config = dict(
    model='autoregressive pixel model',
    dataset='crops of objects in photos (Visual Genome)',
    train_examples=61751,
    image_size=20,
    horizontal_flip=True,
    levels_per_channel=8,
    vocab_size=513,
    arch='transformer_decoder',
    width=320,
    layers=8,
    norm='layernorm',
    norm_position='pre',
    activation='gelu_tanh',
    mlp_ratio=3,
    head_dim=32,
    fused_qkv=True,
    bias='none',
    qk_norm=False,
    layer_scale_init=0.01,
    parallel_block=False,
    inner_norm=False,
    positions='learned',
    tie_embeddings=False,
    init='kaiming_normal',
    residual_init='none',
    optimizer='adamw',
    lr=0.0015,
    beta1=0.9,
    beta2=0.95,
    eps=1e-08,
    grad_clip=3.0,
    steps=13300,
    batch_size=64,
    epochs=13.8,
    lr_schedule='cosine',
    final_lr_fraction=0.05,
    warmup_steps=660,
    weight_decay=0.3,
)
Rows from block 5, named by matrix and row number. Rows with one number belong to one attention dimension. Each number is 128 + 24 x the weight over the matrix's rms, rounded and kept within 0 to 255. All counts start at 0. Numbers have three digits each.
# q: attention query, key and value (stacked) (model.blocks.5.attn.qkv.weight, 960x320, the q third), inputs 0-39
# k: attention query, key and value (stacked) (model.blocks.5.attn.qkv.weight, 960x320, the k third), inputs 0-39
q.146:116147140110139127131108167165148166137136125110121084130135130144171119111146128093138106131127107139161131083144170132
k.146:116146134133137137185137129128129142096142095103145129164133095178127123110138139066095139184124095119123108120138143154
q.147:145130168129118092131138066169173128134112156134136086109145107078095110138114140098109147133121109147168103099122118106
k.147:110121121116118138123125165116127124097109150140126153109123080134101091157126145111123118131151151181109099118169146114
q.148:158106158121139116133137131129148146099093138105123052080148118133128133140123153151116126126136149141170187109146138163
k.148:178117112138114114162103118181135133146065133126093097088167099132148112124134152111120138143158145100106155120149130161
q.149:067114114100114176098111180109125141147139130143119143124136119105149113152142124105125116115135107130115094145116100123
k.149:101168141105139133103124105164150155135128142135153116132138136156132085086152155124116125131134117164140117158122109122
q.150:128132143189141163113152129112139172136110105129172075062122074104086089155125126136131161125133117141099135160125132105
k.150:133090110137175125172053126109116134140106135136121112107134142112083123126149162118142118142132135190119144150123156135
q.151:076123114100129135126109136108123136115128112110101133146129127105150111131133169109108088145123132155160139133118099143
k.151:120157117105101123139138099184123105131141131143145114127078125178133085145148134079134135167143071120153157116112116127
q.152:148152140209108146170151162112129120130143124127141121104112110129083122164122097140082153141132145114085181137105118146
k.152:133118137145168124145125106103119128138122143134122126103160106122129143160110123178118152114103195137146135173110131153
q.153:107109124208133092122090145119094122114155109123114141133141119136185147134159106092146121119094112116073136146137150133
k.153:091119169154157082103129127128104161119156095083133115154142120147151183108124137136092135141123131100140128139189145177
q.154:102156190095123120134167139119133134147148094131105163154130085122126090124144153108127179130105142159135096148143140109
k.154:085143160121099125157158114150113114072142147110127101087129107128090069149151137109184153121148145152158112118102128080
q.155:147088127137110091149138091160178096135120165125177133107129130123130159132112101151111104132164139137163138112132139172
k.155:179135127106105159102105113177168091150082118144121153103097133119109116128099099158133113111163123109139092118160135140
q.156:100120120162128185116121163125121130147127129079157157111165089118104117132164072090132069163155128126163092166144159177
k.156:140117145113156122099121102209121145166125105184121127096113115169108105115143134095136119164141134106118132149146136124
q.157:157137177144151127113133128124148139094113130135120077122141143129097119142109125120076159103100113121073154120122132134
k.157:106103106149176130156109152070144106132112122138110151172168161111110134172158131121097104129132078184128114129143122150
q.158:124069103112147094106104099146129093113131149141164112138170123165178160106137146169114105113152123142099131092161127133
k.158:141092140120121129128087120139138112134123140112094125119097110147151156089076161141111108117135098107081081115164126163
q.159:128167123113116152110119119152116139139102129139174144114121137113150130144132086163161161110157129150143128128153163130
k.159:156137109124111129145098082131118108158102107111141152122101141116099138099141139133168137161150147141133119132142153137
q.160:126086147119178113129106112133122075125109089116127133105140139133154113097175109116123142125085115128133125136139119151
k.160:146110086161157143167148153097113124123123165142111090121121128127113140149128150131101104135118113138128096129110154144
q.161:125123137094141173173122124133127133192132119118136118134134105091142146131117122108113129151142122148147099115112139113
k.161:118116108086128141158055152136135107140123099087110160092155121138158109101129098118138149160136174152147130126121133155
q.162:137135167110132117139144133142154102144110139160134112149150087123091132124120143091112106131109138138133095112110136135
k.162:142152152121144109127153141148155145154086136147119084171153126128137097148134123114113142119147133137118154138123119116
q.163:142142161140142169087158105165120160130129140136145113119118152119124144106102123114085108159135129120079088116140167121
k.163:175134119104114155161104152143153119089106114122110089150126118125107176119088133138138124163126110135116099120069162117
q.164:122131127123095081100084130137090145116135118125096101137123094154151141093083163145156142118099145107158130153126122133
k.164:066127143127183123109138144124104126136150132122144105152145143123118140071130170124114110130094118150109103152138059092
q.165:138154115160145164142116135122128156143134108088087200144122132150120117107109125129118120136137179097117091128088147123
k.165:154150101127111132146119125124167122124133122103114132105137140126119126089078126142114133141154128135139100147128124156
q.166:133201132114121109122154131114146150108140105135173090101155096117106107120151147122124110148165120124088112113130150140
k.166:156150127107115135122140140145146117113129109118153117118155122125100132094175129118162164125159116158100083103087149095
q.167:112113123167153129111148136115105117149117125112160118139141133115145104129169162152118142140138138117149156103100137156
k.167:169136126137113130097135129115122151145111133132127160114136106105111146138135137142160091096124114125120104112132159151
q.168:119138146127105123131165123125158166111151130134145118139132120140141131144088115139092104101119120123140142118099146131
k.168:094130127122128121125053144115162127127159144136108149106146114134133110143136128113148106103095119140145126091125127098
q.169:143132083120108142139150137154160133090130101103137181113163096136135124094140098143125134098076124130160111140117127128
k.169:103139150103163135118142165139138174132141131117131143084168128113128072145121095118142105099118138146153104126120141128
q.170:115131169120140075099154089119135143147121104130138098118105108146136124105123122148141099117121106099146129115076138158
k.170:133143123120130121138149103097109135156120101097130115142110114134096145092126133133156110117120113152146127108127127147
q.171:116102124113094135147112145107092174103114093158104075125126162131140154139119132106088110149129136121148150127158143159
k.171:132135136131130137109112133132152095123101094130128121138057145148121154109152149120124154182128139116103170125144103116
q.172:132151100112115173144131155110152140116138106153124164110094171114113157144120111127137110114134122094110145116136097123
k.172:107127115118109128155123154122099117130157116143149149109107158127170135141113140122105125166130138088151149124153136151
q.173:100146175109179138183097144129198090144159143158121100092128152132122132157111127099130107138152102137084124138162115124
k.173:127139095142123131156147115137117136107155128131098138141111139154175158122149101127108134151119142123116123119111118152
q.174:110091126173161157153157119124112107148151122096111157178115148133130130108152149146086119107122101113126132134092093097
k.174:133132096160132144117090126126098153143152142163121132102131126121158117127119123152135107091124133129160135121116113152
q.175:113147118175146166144150134140114114111136122132120190154169149135122147140119129088114111106112137134130129144112135136
k.175:132156157143115110125128141127166156148141158125099118079150131123122118151106135115138157123122146141126121136176160192
q.176:142099077158103123138154118143073133072101077128161148184150092146120141092155138122077106123109107108163118119123164154
k.176:160124145124156107138119170143147152149119123113129134133149127151121109126168109126178139111121114153136126137131115129
q.177:130104088158123106085122103150117142129138105113091179164114131119174101158132113154081117100113108121135133115095087148
k.177:175125149114161137083103122122204095130144130132133165098067128120098140156154097142138058083136101125099138106123116112
q.178:138137160146113105146095162108145115127109113163109050124117135105182138131099108134149122119144121164129161109124162133
k.178:138126115114134113098108130116097117107107160110082102151114128142141144130127138115140129132128133137106160105142097099
q.179:125095098148122170075162096147096138119132122110138155172116128116122135127157148125062113141137136124120126124095099166
k.179:145084171106158163114101125122193125155110118113144130130126129076117147135143162128153138122140117120146126136128148139
q.180:118154085170098093086150108119047122081153093096144141169134132133150133134137117127128139131137136113145121159114185160
k.180:101138188126114137124084160095175125131152158097144123096141143138066155114115119110141171112129116138126162140141117121
q.181:145134184096129126110127141119135122162111130161137102131121123137128136139118129121163131102170128161104119128147131114
k.181:121103110128122106158113117129052083117131111139128140140122080114135175103133150119166141112098114114121121127106175116
q.182:132122186086142143128115127133151135163119131165159088095133127109110130140101134114130129127134099162139098145177105110
k.182:095109104093145151079116149124107120142137069123130116139140114129172150109140136124117163104122162124101069161094109140
q.183:146123091151129086111152135177138113118112193073090109106114147150116124137162117158130127136144098136139141129126150127
k.183:147129143143110135136127116137137123106111161132122146108080136143085144129109126141136101103110123136130127119136138119
q.184:111109185143176117141149101127111165142118153116148143113155134109124102156140088131161149102122100154130144146159132102
k.184:132099115133110120132127100140117145121145104127130160109121108153108144129116098126143142095122105129135135144138138158
q.185:129111152110093140112115111126109114113121119166154115072113128107138133126130116127161128110120142144134135133144112157
k.185:133141133130096150137145124144126121140126150103150142119121113117095126163126149101123118100105141121102090129115125125
q.186:133149131150150139148135125132137122140120156120141148130132120149112142149141147127110138122124137136130137104115141129
k.186:168136123152111117144124114128123137145130155140097141086144107141136146140126116138165149104117139120131129123120149164
q.187:136141196129146141175104157111178166115136090121103115123135150113090127152138097117153123099147124153134140117108097158
k.187:117131122145119116123070130138127164116161108137168132115133146103151121133137168101101139144123143119139133107138149190
q.188:135139112150099157134158140145098137141107111165173075109110130110151143151150160142126148149145133129147128135161171139
k.188:151114136138126159080133147130111119146107132128120183132134124146133175140132137132094175097145118117102176141119123099
q.189:153150125108145176131129127157146148142142172143108164074099166135114167139140169119120148122139151115083111113134104153
k.189:147128112112135180141140120148108127132131150146127141110119137105131152127111139152123142155146143106131133121089138166
q.190:118145167140153147111143097132134114170124135121110114150106149104129150127116160122080110152109118097077138118094130120
k.190:130114156141106103159097108140138158149135126145128096108141137122114150098107160130106090154105121114125118131155189156
q.191:116133114098159164126113175088144103109129118139147092133131186108175131090152146129137148147153146107085135139153132149
k.191:096115134095146156119134180110124148095138152144118109097145151131124141112146136116112155100125131111133101141133099111
q.192:103056111139120143114103142077054103124128174120112116133157141119203143134134108124159142082148128112061150115126106086
k.192:080145102149120125156114139099100120088176142079076130118111127157149129138113143131135119092125098108100128115111088099
q.193:104126116147145143099151140119096113152144105098136147174136116119149099123141140108159140115133131119122097105139086184
k.193:087134095115068091116139124129143128088133105099141148147097105130136087150137171143148102098154131118103107086143089112
q.194:168121132089110133137110093122146130143110136101128153150121100162122148132137119141133133116150126136115114066098104095
k.194:147111152131096127116132146147125108117069114128126151137164131134129120104159127127129123118117143120147151096122131130
q.195:142088095158147142135145179111107176115114118138113139130142141129153107116102116136069162084132107097111113086134138192
k.195:108149138080120141150111115164191117109096126124123117158099156179136104098095141139098100121132098110153065111098170124
q.196:108071103149096132101130116107062098164153108080142147114114122136149123089147115099180140155144112126080099120128130076
k.196:074123085123123134126144145091129129105187142092126157116113127151146088151141164130121093102124146117112130102149088100
q.197:137156090134138178126133137120189152112101142133089126142162189130090094141166114152084127090157141110195144145125094145
k.197:164125116111102116134084151152134113174081125167140122141206148113136156117145092108139114137145120152169130167111129124
q.198:156119091103133156107178095118143137140121098122133151084088091101089114150131131146115127135161143194158099100100113122
k.198:178082150078148177111128129150165104109065127121182164105154123128101107134120137133105122130124130166170114135085112091
q.199:071114144153132136121129154110125143117147150150113106141147144089120096129139129107087092108116124120133141182155116141
k.199:107150113139123116127104116107118130125168139137128125119120123139110153147131118117162115117141091172116105161135116122
q.200:078155121185143094119147185135092140125147132124102108134153172128117138082132117118147164130112129135128106163183168165
k.200:091150097114120138133140132113123140164148138127137108140152125120167141131143143142152134136158149174167108125142117120
q.201:112120088104133126150107133137153154123135116170107098112105128124129124124120137131100156153101124122181153128131131140
k.201:124116104131095117154151104165131136118150165126172092107110116114141133149102143130143143135121140148123134108136130136
q.202:155128121098119113174127103155161100114113143111078105131107137182090120128104134127109122183107135148136154135145087126
k.202:198111124157113093137123135138119154132092106175140148125138135159086134113123127125111155161126130171150157160137170135
q.203:116178184144098103130088130146135110128134145152154118123097131175113142132106145112128138144108132130123141160143123059
k.203:099122109156157135111117124096097107134148140106142105136127117087130152124126125117123153141131158142114148116150133139
q.204:134160085123134095145142140093069090129115130137091122132135197131162189121127115184154146168110141117110157130121135145
k.204:182177149150137117182154145109084166130093127127119100116126155174152166126110069188110176165111104123140123164114154133
q.205:143145148092120142097143131129115101125130073169179135108108129117163157087134139153180132114100125140104089070109084132
k.205:149152152126152127113164130127125165106080117123144155145106107132107109142159134152109137125122153117117126110121121144
q.206:152124101081147083145155113108080117117106115108119125121099129121167187115115124185164112182117122151160146064111170144
k.206:188158161139127124153143133145108168136087118122098127100095138196146134114102095165120159152109120078111093123104163108
q.207:141129156162103142155120152136138171151140137110118134117125121155097128121147125088118157149150114122103115108111125115
k.207:084075125100110137120118119146152087112135137153165137144141132093128105117157152114124113122131131161147149108133141137
q.208:157117149122115099111087148112133073138089161140107131149109114149123123141079134126111116134149104162157151107086144087
k.208:146102150139087106133086105141119118130075131150102098126117118185151158113123125129097079126120106131089111129102151123
q.209:148120111084103135099131075095114101158131125113130170104105113088128121136147126138149141142151150143197161102075096068
k.209:143138091143122168122157145106109135131122126090109169104143123129133117124100098097150134132111107087126157080094087114
q.210:128067156150119074206153133108141163111151141102154116120140085095122155109123105106139101178128108145082134096126154163
k.210:103102149133119100160155087157127163085164147141134115136089130144109118151133123140141135126095115144110136095127177138
q.211:147154132128105122133117093168183097120101109104169139128153104163103110120118121156134136100142127120128088080176138129
k.211:130135132151160147121156145129127127166080121129121149148161124147105109118138154108117125112139212109167122099182121128
q.212:142138138138143102148154146124114122098121123146149107098152133136110154133115103169119127130118126117095129192127195140
k.212:163162140137204166156140128109105165149124135145085103122158129130132143132094108122115156169107148112154137156138141130
q.213:141166099091157131159155115152124063120145124133124139151099131145082157163117175150086123162100138171172160155150169132
k.213:169140147146156111157153157096107147143106105133164104082165120117117140139093090120127173170122140143164137159120124120
q.214:116103117130127149123141115106090176103149132099103117082124115121133171109176120116147168145096124113100138166116148086
k.214:089136113110163177132155128129126133147207168102130149123138159064131105142116121119130157166102129114143176148126120141
q.215:160103113099130159109113092109147080132098131155128124153128131155155143111138155170137162051134107135087110104138071115
k.215:150146134119122108131153111129123130109056102111141141142127111128109132114141140152097112131121142158145136135098120123
q.216:127095115126147094126145089110145155127127140065092140122136076160098151098136111135160175125108128132151102144147080140
k.216:123116090100118173098141102169118136149108167098131176161130131108124116144120155146099106137106178118145130109142128122
q.217:141089149146158160121155149127168134114110106175134108119167092100137082149146117129099084066159099129120082145112188149
k.217:128139160109173156114107123144183123092121121151114137130139131112117112130142137103137061112129125120135115147122134105
q.218:099124132120165111102166172141063142121156080134136114110119122104159143083119145130132125148084123093125103139177139170
k.218:112182112131177161116151124115131187130167129111108134144074128143113117134104131146128138134118140074116085140136133126
q.219:171149116132079122119129142129118093141104083121155145117109169125149160122107132161149144172136156148080152071138099120
k.219:152092158144143113190148155080099163134084120165135106124134122139130131118133117151105164159118150145146135141122137113
q.220:136101095120142093168117167123124142142142124089111134146158119188119143114123123115099143178122115101055090135179090148
k.220:118082118132100151159161117137116133133104131164145155157141131140127122125149138132109106129103165148172156123148132149
q.221:106106142090129118085112134145113149114162082151133126122092076104171122111125158107145114142101140108123107100123099139
k.221:112101152124094141103162106144116154123144145107148156130043107115130107147168159139128092100128121124090140129137136154
q.222:111112153169087100171132114121099146117120111065129114132130120157062143099125113123148124168113098167123104145140183113
k.222:119143126135161110125128125142125162086149155144152135134158122139062125145146111137142124147110139172145091143174130080
q.223:145078165110167176105116101115202155127118121133144150151127059089119083182124162119091082071148139141138099158089095148
k.223:140091199113136150093104097172142138097120126133123150124113101070061124126150151095125067134116094102054127168128100130
q.224:116104122152140134117132125115147135120115155118131116132155154125093089148101097131089153106138157109096170158178136133
k.224:115162122142147134120106136098136130139150191114110103125102165118093162121126119165095127156138122120113128161134095144
q.225:157161116098139119147117100189123090130145127129092159127104148134119157108127153139134140122138148104169097105127128163
k.225:149120139119112141126140114135109117126086115098104144132124112127120120140163146153152115143116162103140132123140157148
q.226:143183150123128165111127094112172155129121135146139131141157104114161045189167131129185096041157156093141086175064159118
k.226:132156144085136094058145078159125106137140133109123152113119079125120090152140108112154098090167126131113120174149146120
q.227:119140079143134161127168164103126111121158088144152097119114112107147133137138101122183142139115147122102156130099066124
k.227:105112125137098190172137125103138134125169123120124090107121142108140117144104137123112110169112121149118187128059115110
q.228:119071147137135066141114057140110116092106158173128128134166105096140094143129122139126106097137086152150129102118178103
k.228:151143108111056073129114125131122134113124142118112195149128077153129100144132142131135112093147091109109111079132127143
q.229:087102116150160133153128151124114108120120127164120136167171156115131073136148122143110143115125068093128124155194107166
k.229:109167084118152109129121118116150134118145142149109186117111145155104109109110137143140141107139142148170127132127132123
q.230:128124135164125124093121138124152119139128133155128117167178138172105112123095142121093164041170138143135063140150087141
k.230:112122161129147121112160124119161138091096133143119125138144127106106131101116106117163132106168137137106097155169120173
q.231:136131164121109107097136119073197128100122101122117133129165156131091097106097073074125104111132141131153086120154142133
k.231:111174158131194090102084106141159152120150152094108104130164092128096117139121118125153121104119122145141102084147115127
q.232:125141156135106144087124108105116148166137167138148127193136101146065119141132152121119156093114147167088124156106108134
k.232:121090132134119115099155120100109082126129129170152116138145123106131110136079099128100144111138121111106111144130113127
q.233:127129126105128186122145133144083140106160116151144160132118147131153128148166114127115173127095173114098094143131086116
k.233:145095132150121181151168144088089109141141080181142134143151114130148114121141148115127134118135110128144116150121132112
q.234:139114095101161130112111133139094135110107133139106147107123114098142128123152160136131111094156158155111100123121107114
k.234:111123153112100118125123122133101101128123089139167137111123115131144097090161158112107100144134113143108105154097116140
q.235:106130118181096141137112115131120097140136136129093134162146093122122087155176141129146104147124144109098164145130120132
k.235:092123126112089090104113109098115102110201083163136085111101117169136148080114117134082139142108104121135126153135161154
q.236:131117168115117095156109109139144131152139077106111113146183181158155147076176084136171121168133120094097130135134101156
k.236:114123111118133133169151124108144111154107146142115106088153109159130106115190119136156131080122133106128121168117172132
q.237:114160108122132105094104099144134136148134179122107145141169109124130093150133154099113129095141178166135126134131158100
k.237:114143156109135077085134107152129111128167113115168097115138101152105147085129079140134133113153109153140090132170100145
q.238:108108110139164090112164133081072128123108144141148104140132093141160136106152135128129098162123075132126121092116163125
k.238:116132120137124126121147109135125110120156111150156124136087113119142110145099163133131145105118129150073139101085107111
q.239:102142158163116173100146154082159122136145155154172128154168122122139081187126158089134133083140111093129122173111102141
k.239:105154136123165108081129100122144113104174139133106107126106124130115134152148105119145136106145085127095112167146102156
q.240:124078184157080142125158092102121161102106100098134112120171111149096112093137095155149081153103163131085130131134153144
k.240:130087121135115115147093132105139124145144120150146136140114105104126128128113144128092132142129142117112146141100141092
q.241:115092143101124120134144148147134139139136155124117135103141153102083162120113123073132146147098138181113110125167094142
k.241:099116126154155148127132176115105146123136094159159120138196111165141146074150102134121138121141117158149110132138114139
q.242:127148158159112188102157144136065099113127097164117125130141125141117163104140153114119149121130140136070104125140138122
k.242:116093131159155112105138142097111095115105134179115131168166152136108143101131160115130144130128131177123110142110120114
q.243:133122124119156159134117135142076126108125092166102157165121105178159130115138140134060130135113102080112073112145137150
k.243:146142149139164172137097115109118165102095083168110155148099152148128106086112175158122143141143127119139105156149180157
q.244:150140124120143133149132121121137161126116082126105093139115135170119111117163096161139143087150139098104120165089119119
k.244:137141126116119131154140129141122123147076141116115156111134178091122086125135137118115110140128160126153168179094125102
q.245:171122107087127086132124079131134124154121158112089123126087118151121163129144171130134140113134153151130111090074125108
k.245:142076134126080140156160111143092080129077098134149135150138105106154104128127145125117127130120146119111135127113138132
q.246:116145131116127132139149137147141115135109143135157121104117101086125122149130139120136107152111158162169190137065144136
k.246:155140120084111142137116113153109127147151125123158103113112126111117140134107117127128139150112131155149174093118114123
q.247:128106129133096134149097107129152139150104136134145123139120140124101170132102116146092119177097107159107174117131155106
k.247:141107135159109109168079155113144137139123182116146122124144154145119182127103104130065140144110143120113105149128153126
q.248:135117121123103052123147084115136100143158142130098111122102128138105179121127121081166135132123112158114164091093145121
k.248:136112154160085119145159121150115125137114134126118115151138115158145143132088136146123127138109094162117158090122132136
q.249:100113087133128177140111176172098109121121149133120133145165148113172109124164117141137144122145133102168133143175104182
k.249:104156110100132106115149144138119138131148102133134167116132130151101133104162106110151149105172150134182140157161102155
q.250:145125110109088173128103157104125126119160131130092178145097152156152145151163122111087116164119154089127141110126053130
k.250:133097146152149151105082128113098096136130078118113114130109132143154138114138135129109139154116116115144140136129150158
q.251:155145092109119129120130132144120119137149119145092151134107152157126121094143104161140123110131132095132114106159091143
k.251:113102123137129156137129124118119131139089135113116143131113140107139105110124132161145126127119163132116138119111173127
q.252:111136142100192111137079164144118183098111146143147118131130117139149142117133162168095085149100125173132080147119135148
k.252:145162141111158096090155151135112135124134151130143121080109128133117133127141143118111120134083171145143095128097133083
q.253:145106141074111080124085102111121157141144140160116131094111143137137154113135107137133118139113122200153122098074134086
k.253:175083143116095123142134143152084140152071076094178148122152088133156112125109100114130138098135110169122123074111136083
q.254:113085138107133094147133140113178130083127153091111122114111142107111146125119137115111087124130128159183169113104090152
k.254:129138155157107110101138128138115120108125107132128134148117102129159121112137143137123121136113121104148156104103094110
q.255:089126115128155089144134115137094111139167124104130137108115101093170113148125140109164117144138068093129133140166140146
k.255:097173132099120157095130108151130149145183130110101140113128088185146112147127133148146123099144086125165131124123142123
q.256:136093125139155150115126130103092138088121077108133121143107100156149108104160130133173120074105099076123087142138048098
k.256:115107117099173146142171139142140121130149148087125161124103123128150097104150117106150102103129105120167118137159117093
q.257:084170084130167129112151152126135103110136106128133134124162138105181100184145107126126121152142146114112116098147130126
k.257:104142124151108105110131131115152120112165107125130123108144135119165130137121125125134108140160071123135138127135118075
q.258:134123094082123168101073139146072117106092158165151121111105173124077121119111147172177147117102113124113129111118081162
k.258:122139089100127148117097117102104146151115130160130144145137134130160144121090134168140151132123136142115094116084145188
q.259:112158114142129147128115171112120141058123055160143120154104115137183147122161133186105138145114147103128141154157129128
k.259:124134116117151092138118146131124104126118084094149114099140149155150130113127132146105146124152159138159150190135121130
q.260:087101110176117130139153142109113133140119144116108116103156113122145091097112116107124139139173147106099144110131153124
k.260:066134133124093089129145114115129141103177116125120131132135112137128106134121155131121119100134071133092123101121118130
q.261:115094114130157108125162131138158173124155157123124109122119146128116128036118132135084126118130121136149146147101166149
k.261:110124127127125139116137142153105131125149101161124147105111144107138111119136127086092110109137107120128171126176118171
q.262:145109101080145164111095120131112115130138129142157122119078132140154169100126126131128122161131133111155133126163118113
k.262:168116121133163142111103150156116109150105083111138173093119139158153161114111090153132143123140126123143108144133096137
q.263:130146101128108157125125122116096132114115105135163137150118119161125104114144125228118085126099116116099156110116133121
k.263:140120127134070101117107124114091149120112155102128118155144110171141094119132148119120139122114143135112085132123155111
q.264:128147150117129123110142119103130162147126138162162077144134115152121140076149167173109135105100124124116159123136162126
k.264:143107128119148154130158148130126145085051135078143110148155125158104126128137133136149178105135119147161139161111141156
q.265:148125118156135127144145074154123172134141127126182091115128118127107152077154086147158174147108105139131129146123136091
k.265:161134125154122168170146138116120156157094172110153142143164141131131102163108107101154117135107139125165137128161144116
q.266:122114124112147153109119177155139110109163145155196141145122134117107122104134141076131121104128136131069062157137146108
k.266:102102143133160141115129151124145186131134144144136145114162156107126114122157127111134137082173125100148120162122164124
q.267:132113131093121124134132093119126095178138174159117119142096148128188159102161124127149123138165100147136114097100180146
k.267:160114142094079102106127101188111127137144137121108119107108145144144147115092121128119126086126083130099121123140123156
q.268:104132171118099107176113143130184184105115109141108063099154112128136110154105087126084145141149134143125168103147187105
k.268:137143147119092113173126137098141148101126059107153110120130111129134109109074119127114133118125127147137130113163138098
q.269:111105094091158119122162158147117122112146151113160153141143132120111119092163132062131099107125154141149123151104115146
k.269:093114121135141142130140148139110145115179095186118142093155101127122108095128105111117142097136136122125111147117060148
q.270:132157134110158136119099143121184146118123133139093128133159132121083074120111128135067144120121160133120134134104088133
k.270:138097149133112170157105131112150128133107108133104104114145136096110086154120139099118102123106139121125125142120131118
q.271:117141138085185161124118169129111155138094113136097126130133165181152112115115168135127091116143119109147105119130154127
k.271:141155132115118113080149110150099122082109085155128120131105119135149127075123163115176109111140078112127101113117131116
q.272:152157111096116141142096094133127128144147127128136129148085134128109121159139161131115163141120149115159116137149117120
k.272:155148109117127171113152124123113143165136108105158124130124118130080145160139103139131150152099163112152123152136143145
q.273:142120118144101104132119104124155135113130137129113138086096103177090131103068096154154158100141109082152159117115121111
k.273:121142091142134118119129137094149148118114140075115134143128147102118140126144117136108133120132158111144130067142167117
q.274:106149110128105144136138194148144149110119155158171096097131122079165144106144129073136155176129174137117132134158158125
k.274:080105157136097142134140146105144116144181099134191116104117151103163132105107107115082123110119122164133145170124109117
q.275:149117119190134123184154134144139099124147086141142110128134141117137147111126095076169146171123123106122124118120123117
k.275:151126085156134124176122163138157123120125124126103113134135163152126125158084095159094114133118143132117142101102115146
q.276:121163133148139140142109136126067131126135153177164123097130122117150155119158150116111173139108110111142116144152118152
k.276:154151113110134118110150093118109118137164117112168154114116132123103156085121133145136126131146082104144127146131125150
q.277:126135151107117102129091141130189132144143107106104103123132139140128115129090170123130145118125153112137137131112115178
k.277:116106161161096155147135133125169136138119122098119104140154162106129134150060135106138110144103122141138167131118163176
q.278:159132146141131138080114122132146112094109100126121144140125135142112118146108104129125117086112115113084095121122088126
k.278:145112118153137161127120163125154124114067120153102122134151121109111109153118117106141111129125148115109117125092134132
q.279:155130113115150136135136096140193136142124118105076178127118129126183159166149125158095127140146120099098184089132095116
k.279:169099105126108116183132123142099101139091154126124140121146155130112139158152133120113133136124148135103168160098117120
q.280:110149177182114122154156157116114117128118148134163118093167072112127117114121102061128107141148148153153107133116138138
k.280:126125170124131120119113129115166139096162100157131130095127113119106147128134122102143090078124095120107100099102116112
q.281:148152098131114157144127125153152139153115122150128140137098161114160110118098185136114114149170103116107118101105149065
k.281:111096125151120136103090123135127148122136156148118133151158124150147097136109139104148100119131136119111131114115106131
q.282:135131117140127127151113114161188142119146114103100130138146120122136116117129156068136114131119136132087120122104077105
k.282:107113145137116135170135167136158102127145138108133119148118161134081116164113132130121077117112137112130156150088123142
q.283:156116136132156122146126086118138146128116114110108119130111124117120143102137134137172161130101147112108137107109141132
k.283:172114138181121140139161152121120134138085126100138128132111120131089111138122115149136133117136168135121138136109156131
q.284:097153142169129123130156173084096138139124096107151111109135105131121119147096139158106101128107119151159159147109152169
k.284:095136155154151110098113101131147143116152139117135116108104122118139119108110175105096151149123169148134140135126112120
q.285:111104089127138120136145088146111128081145186158178162159150109089121109108167152107123128118085158136075133110095084079
k.285:094168117147116121086134148116134156100168143166133152120140114130112111158160105168155101117152054108138137148104108167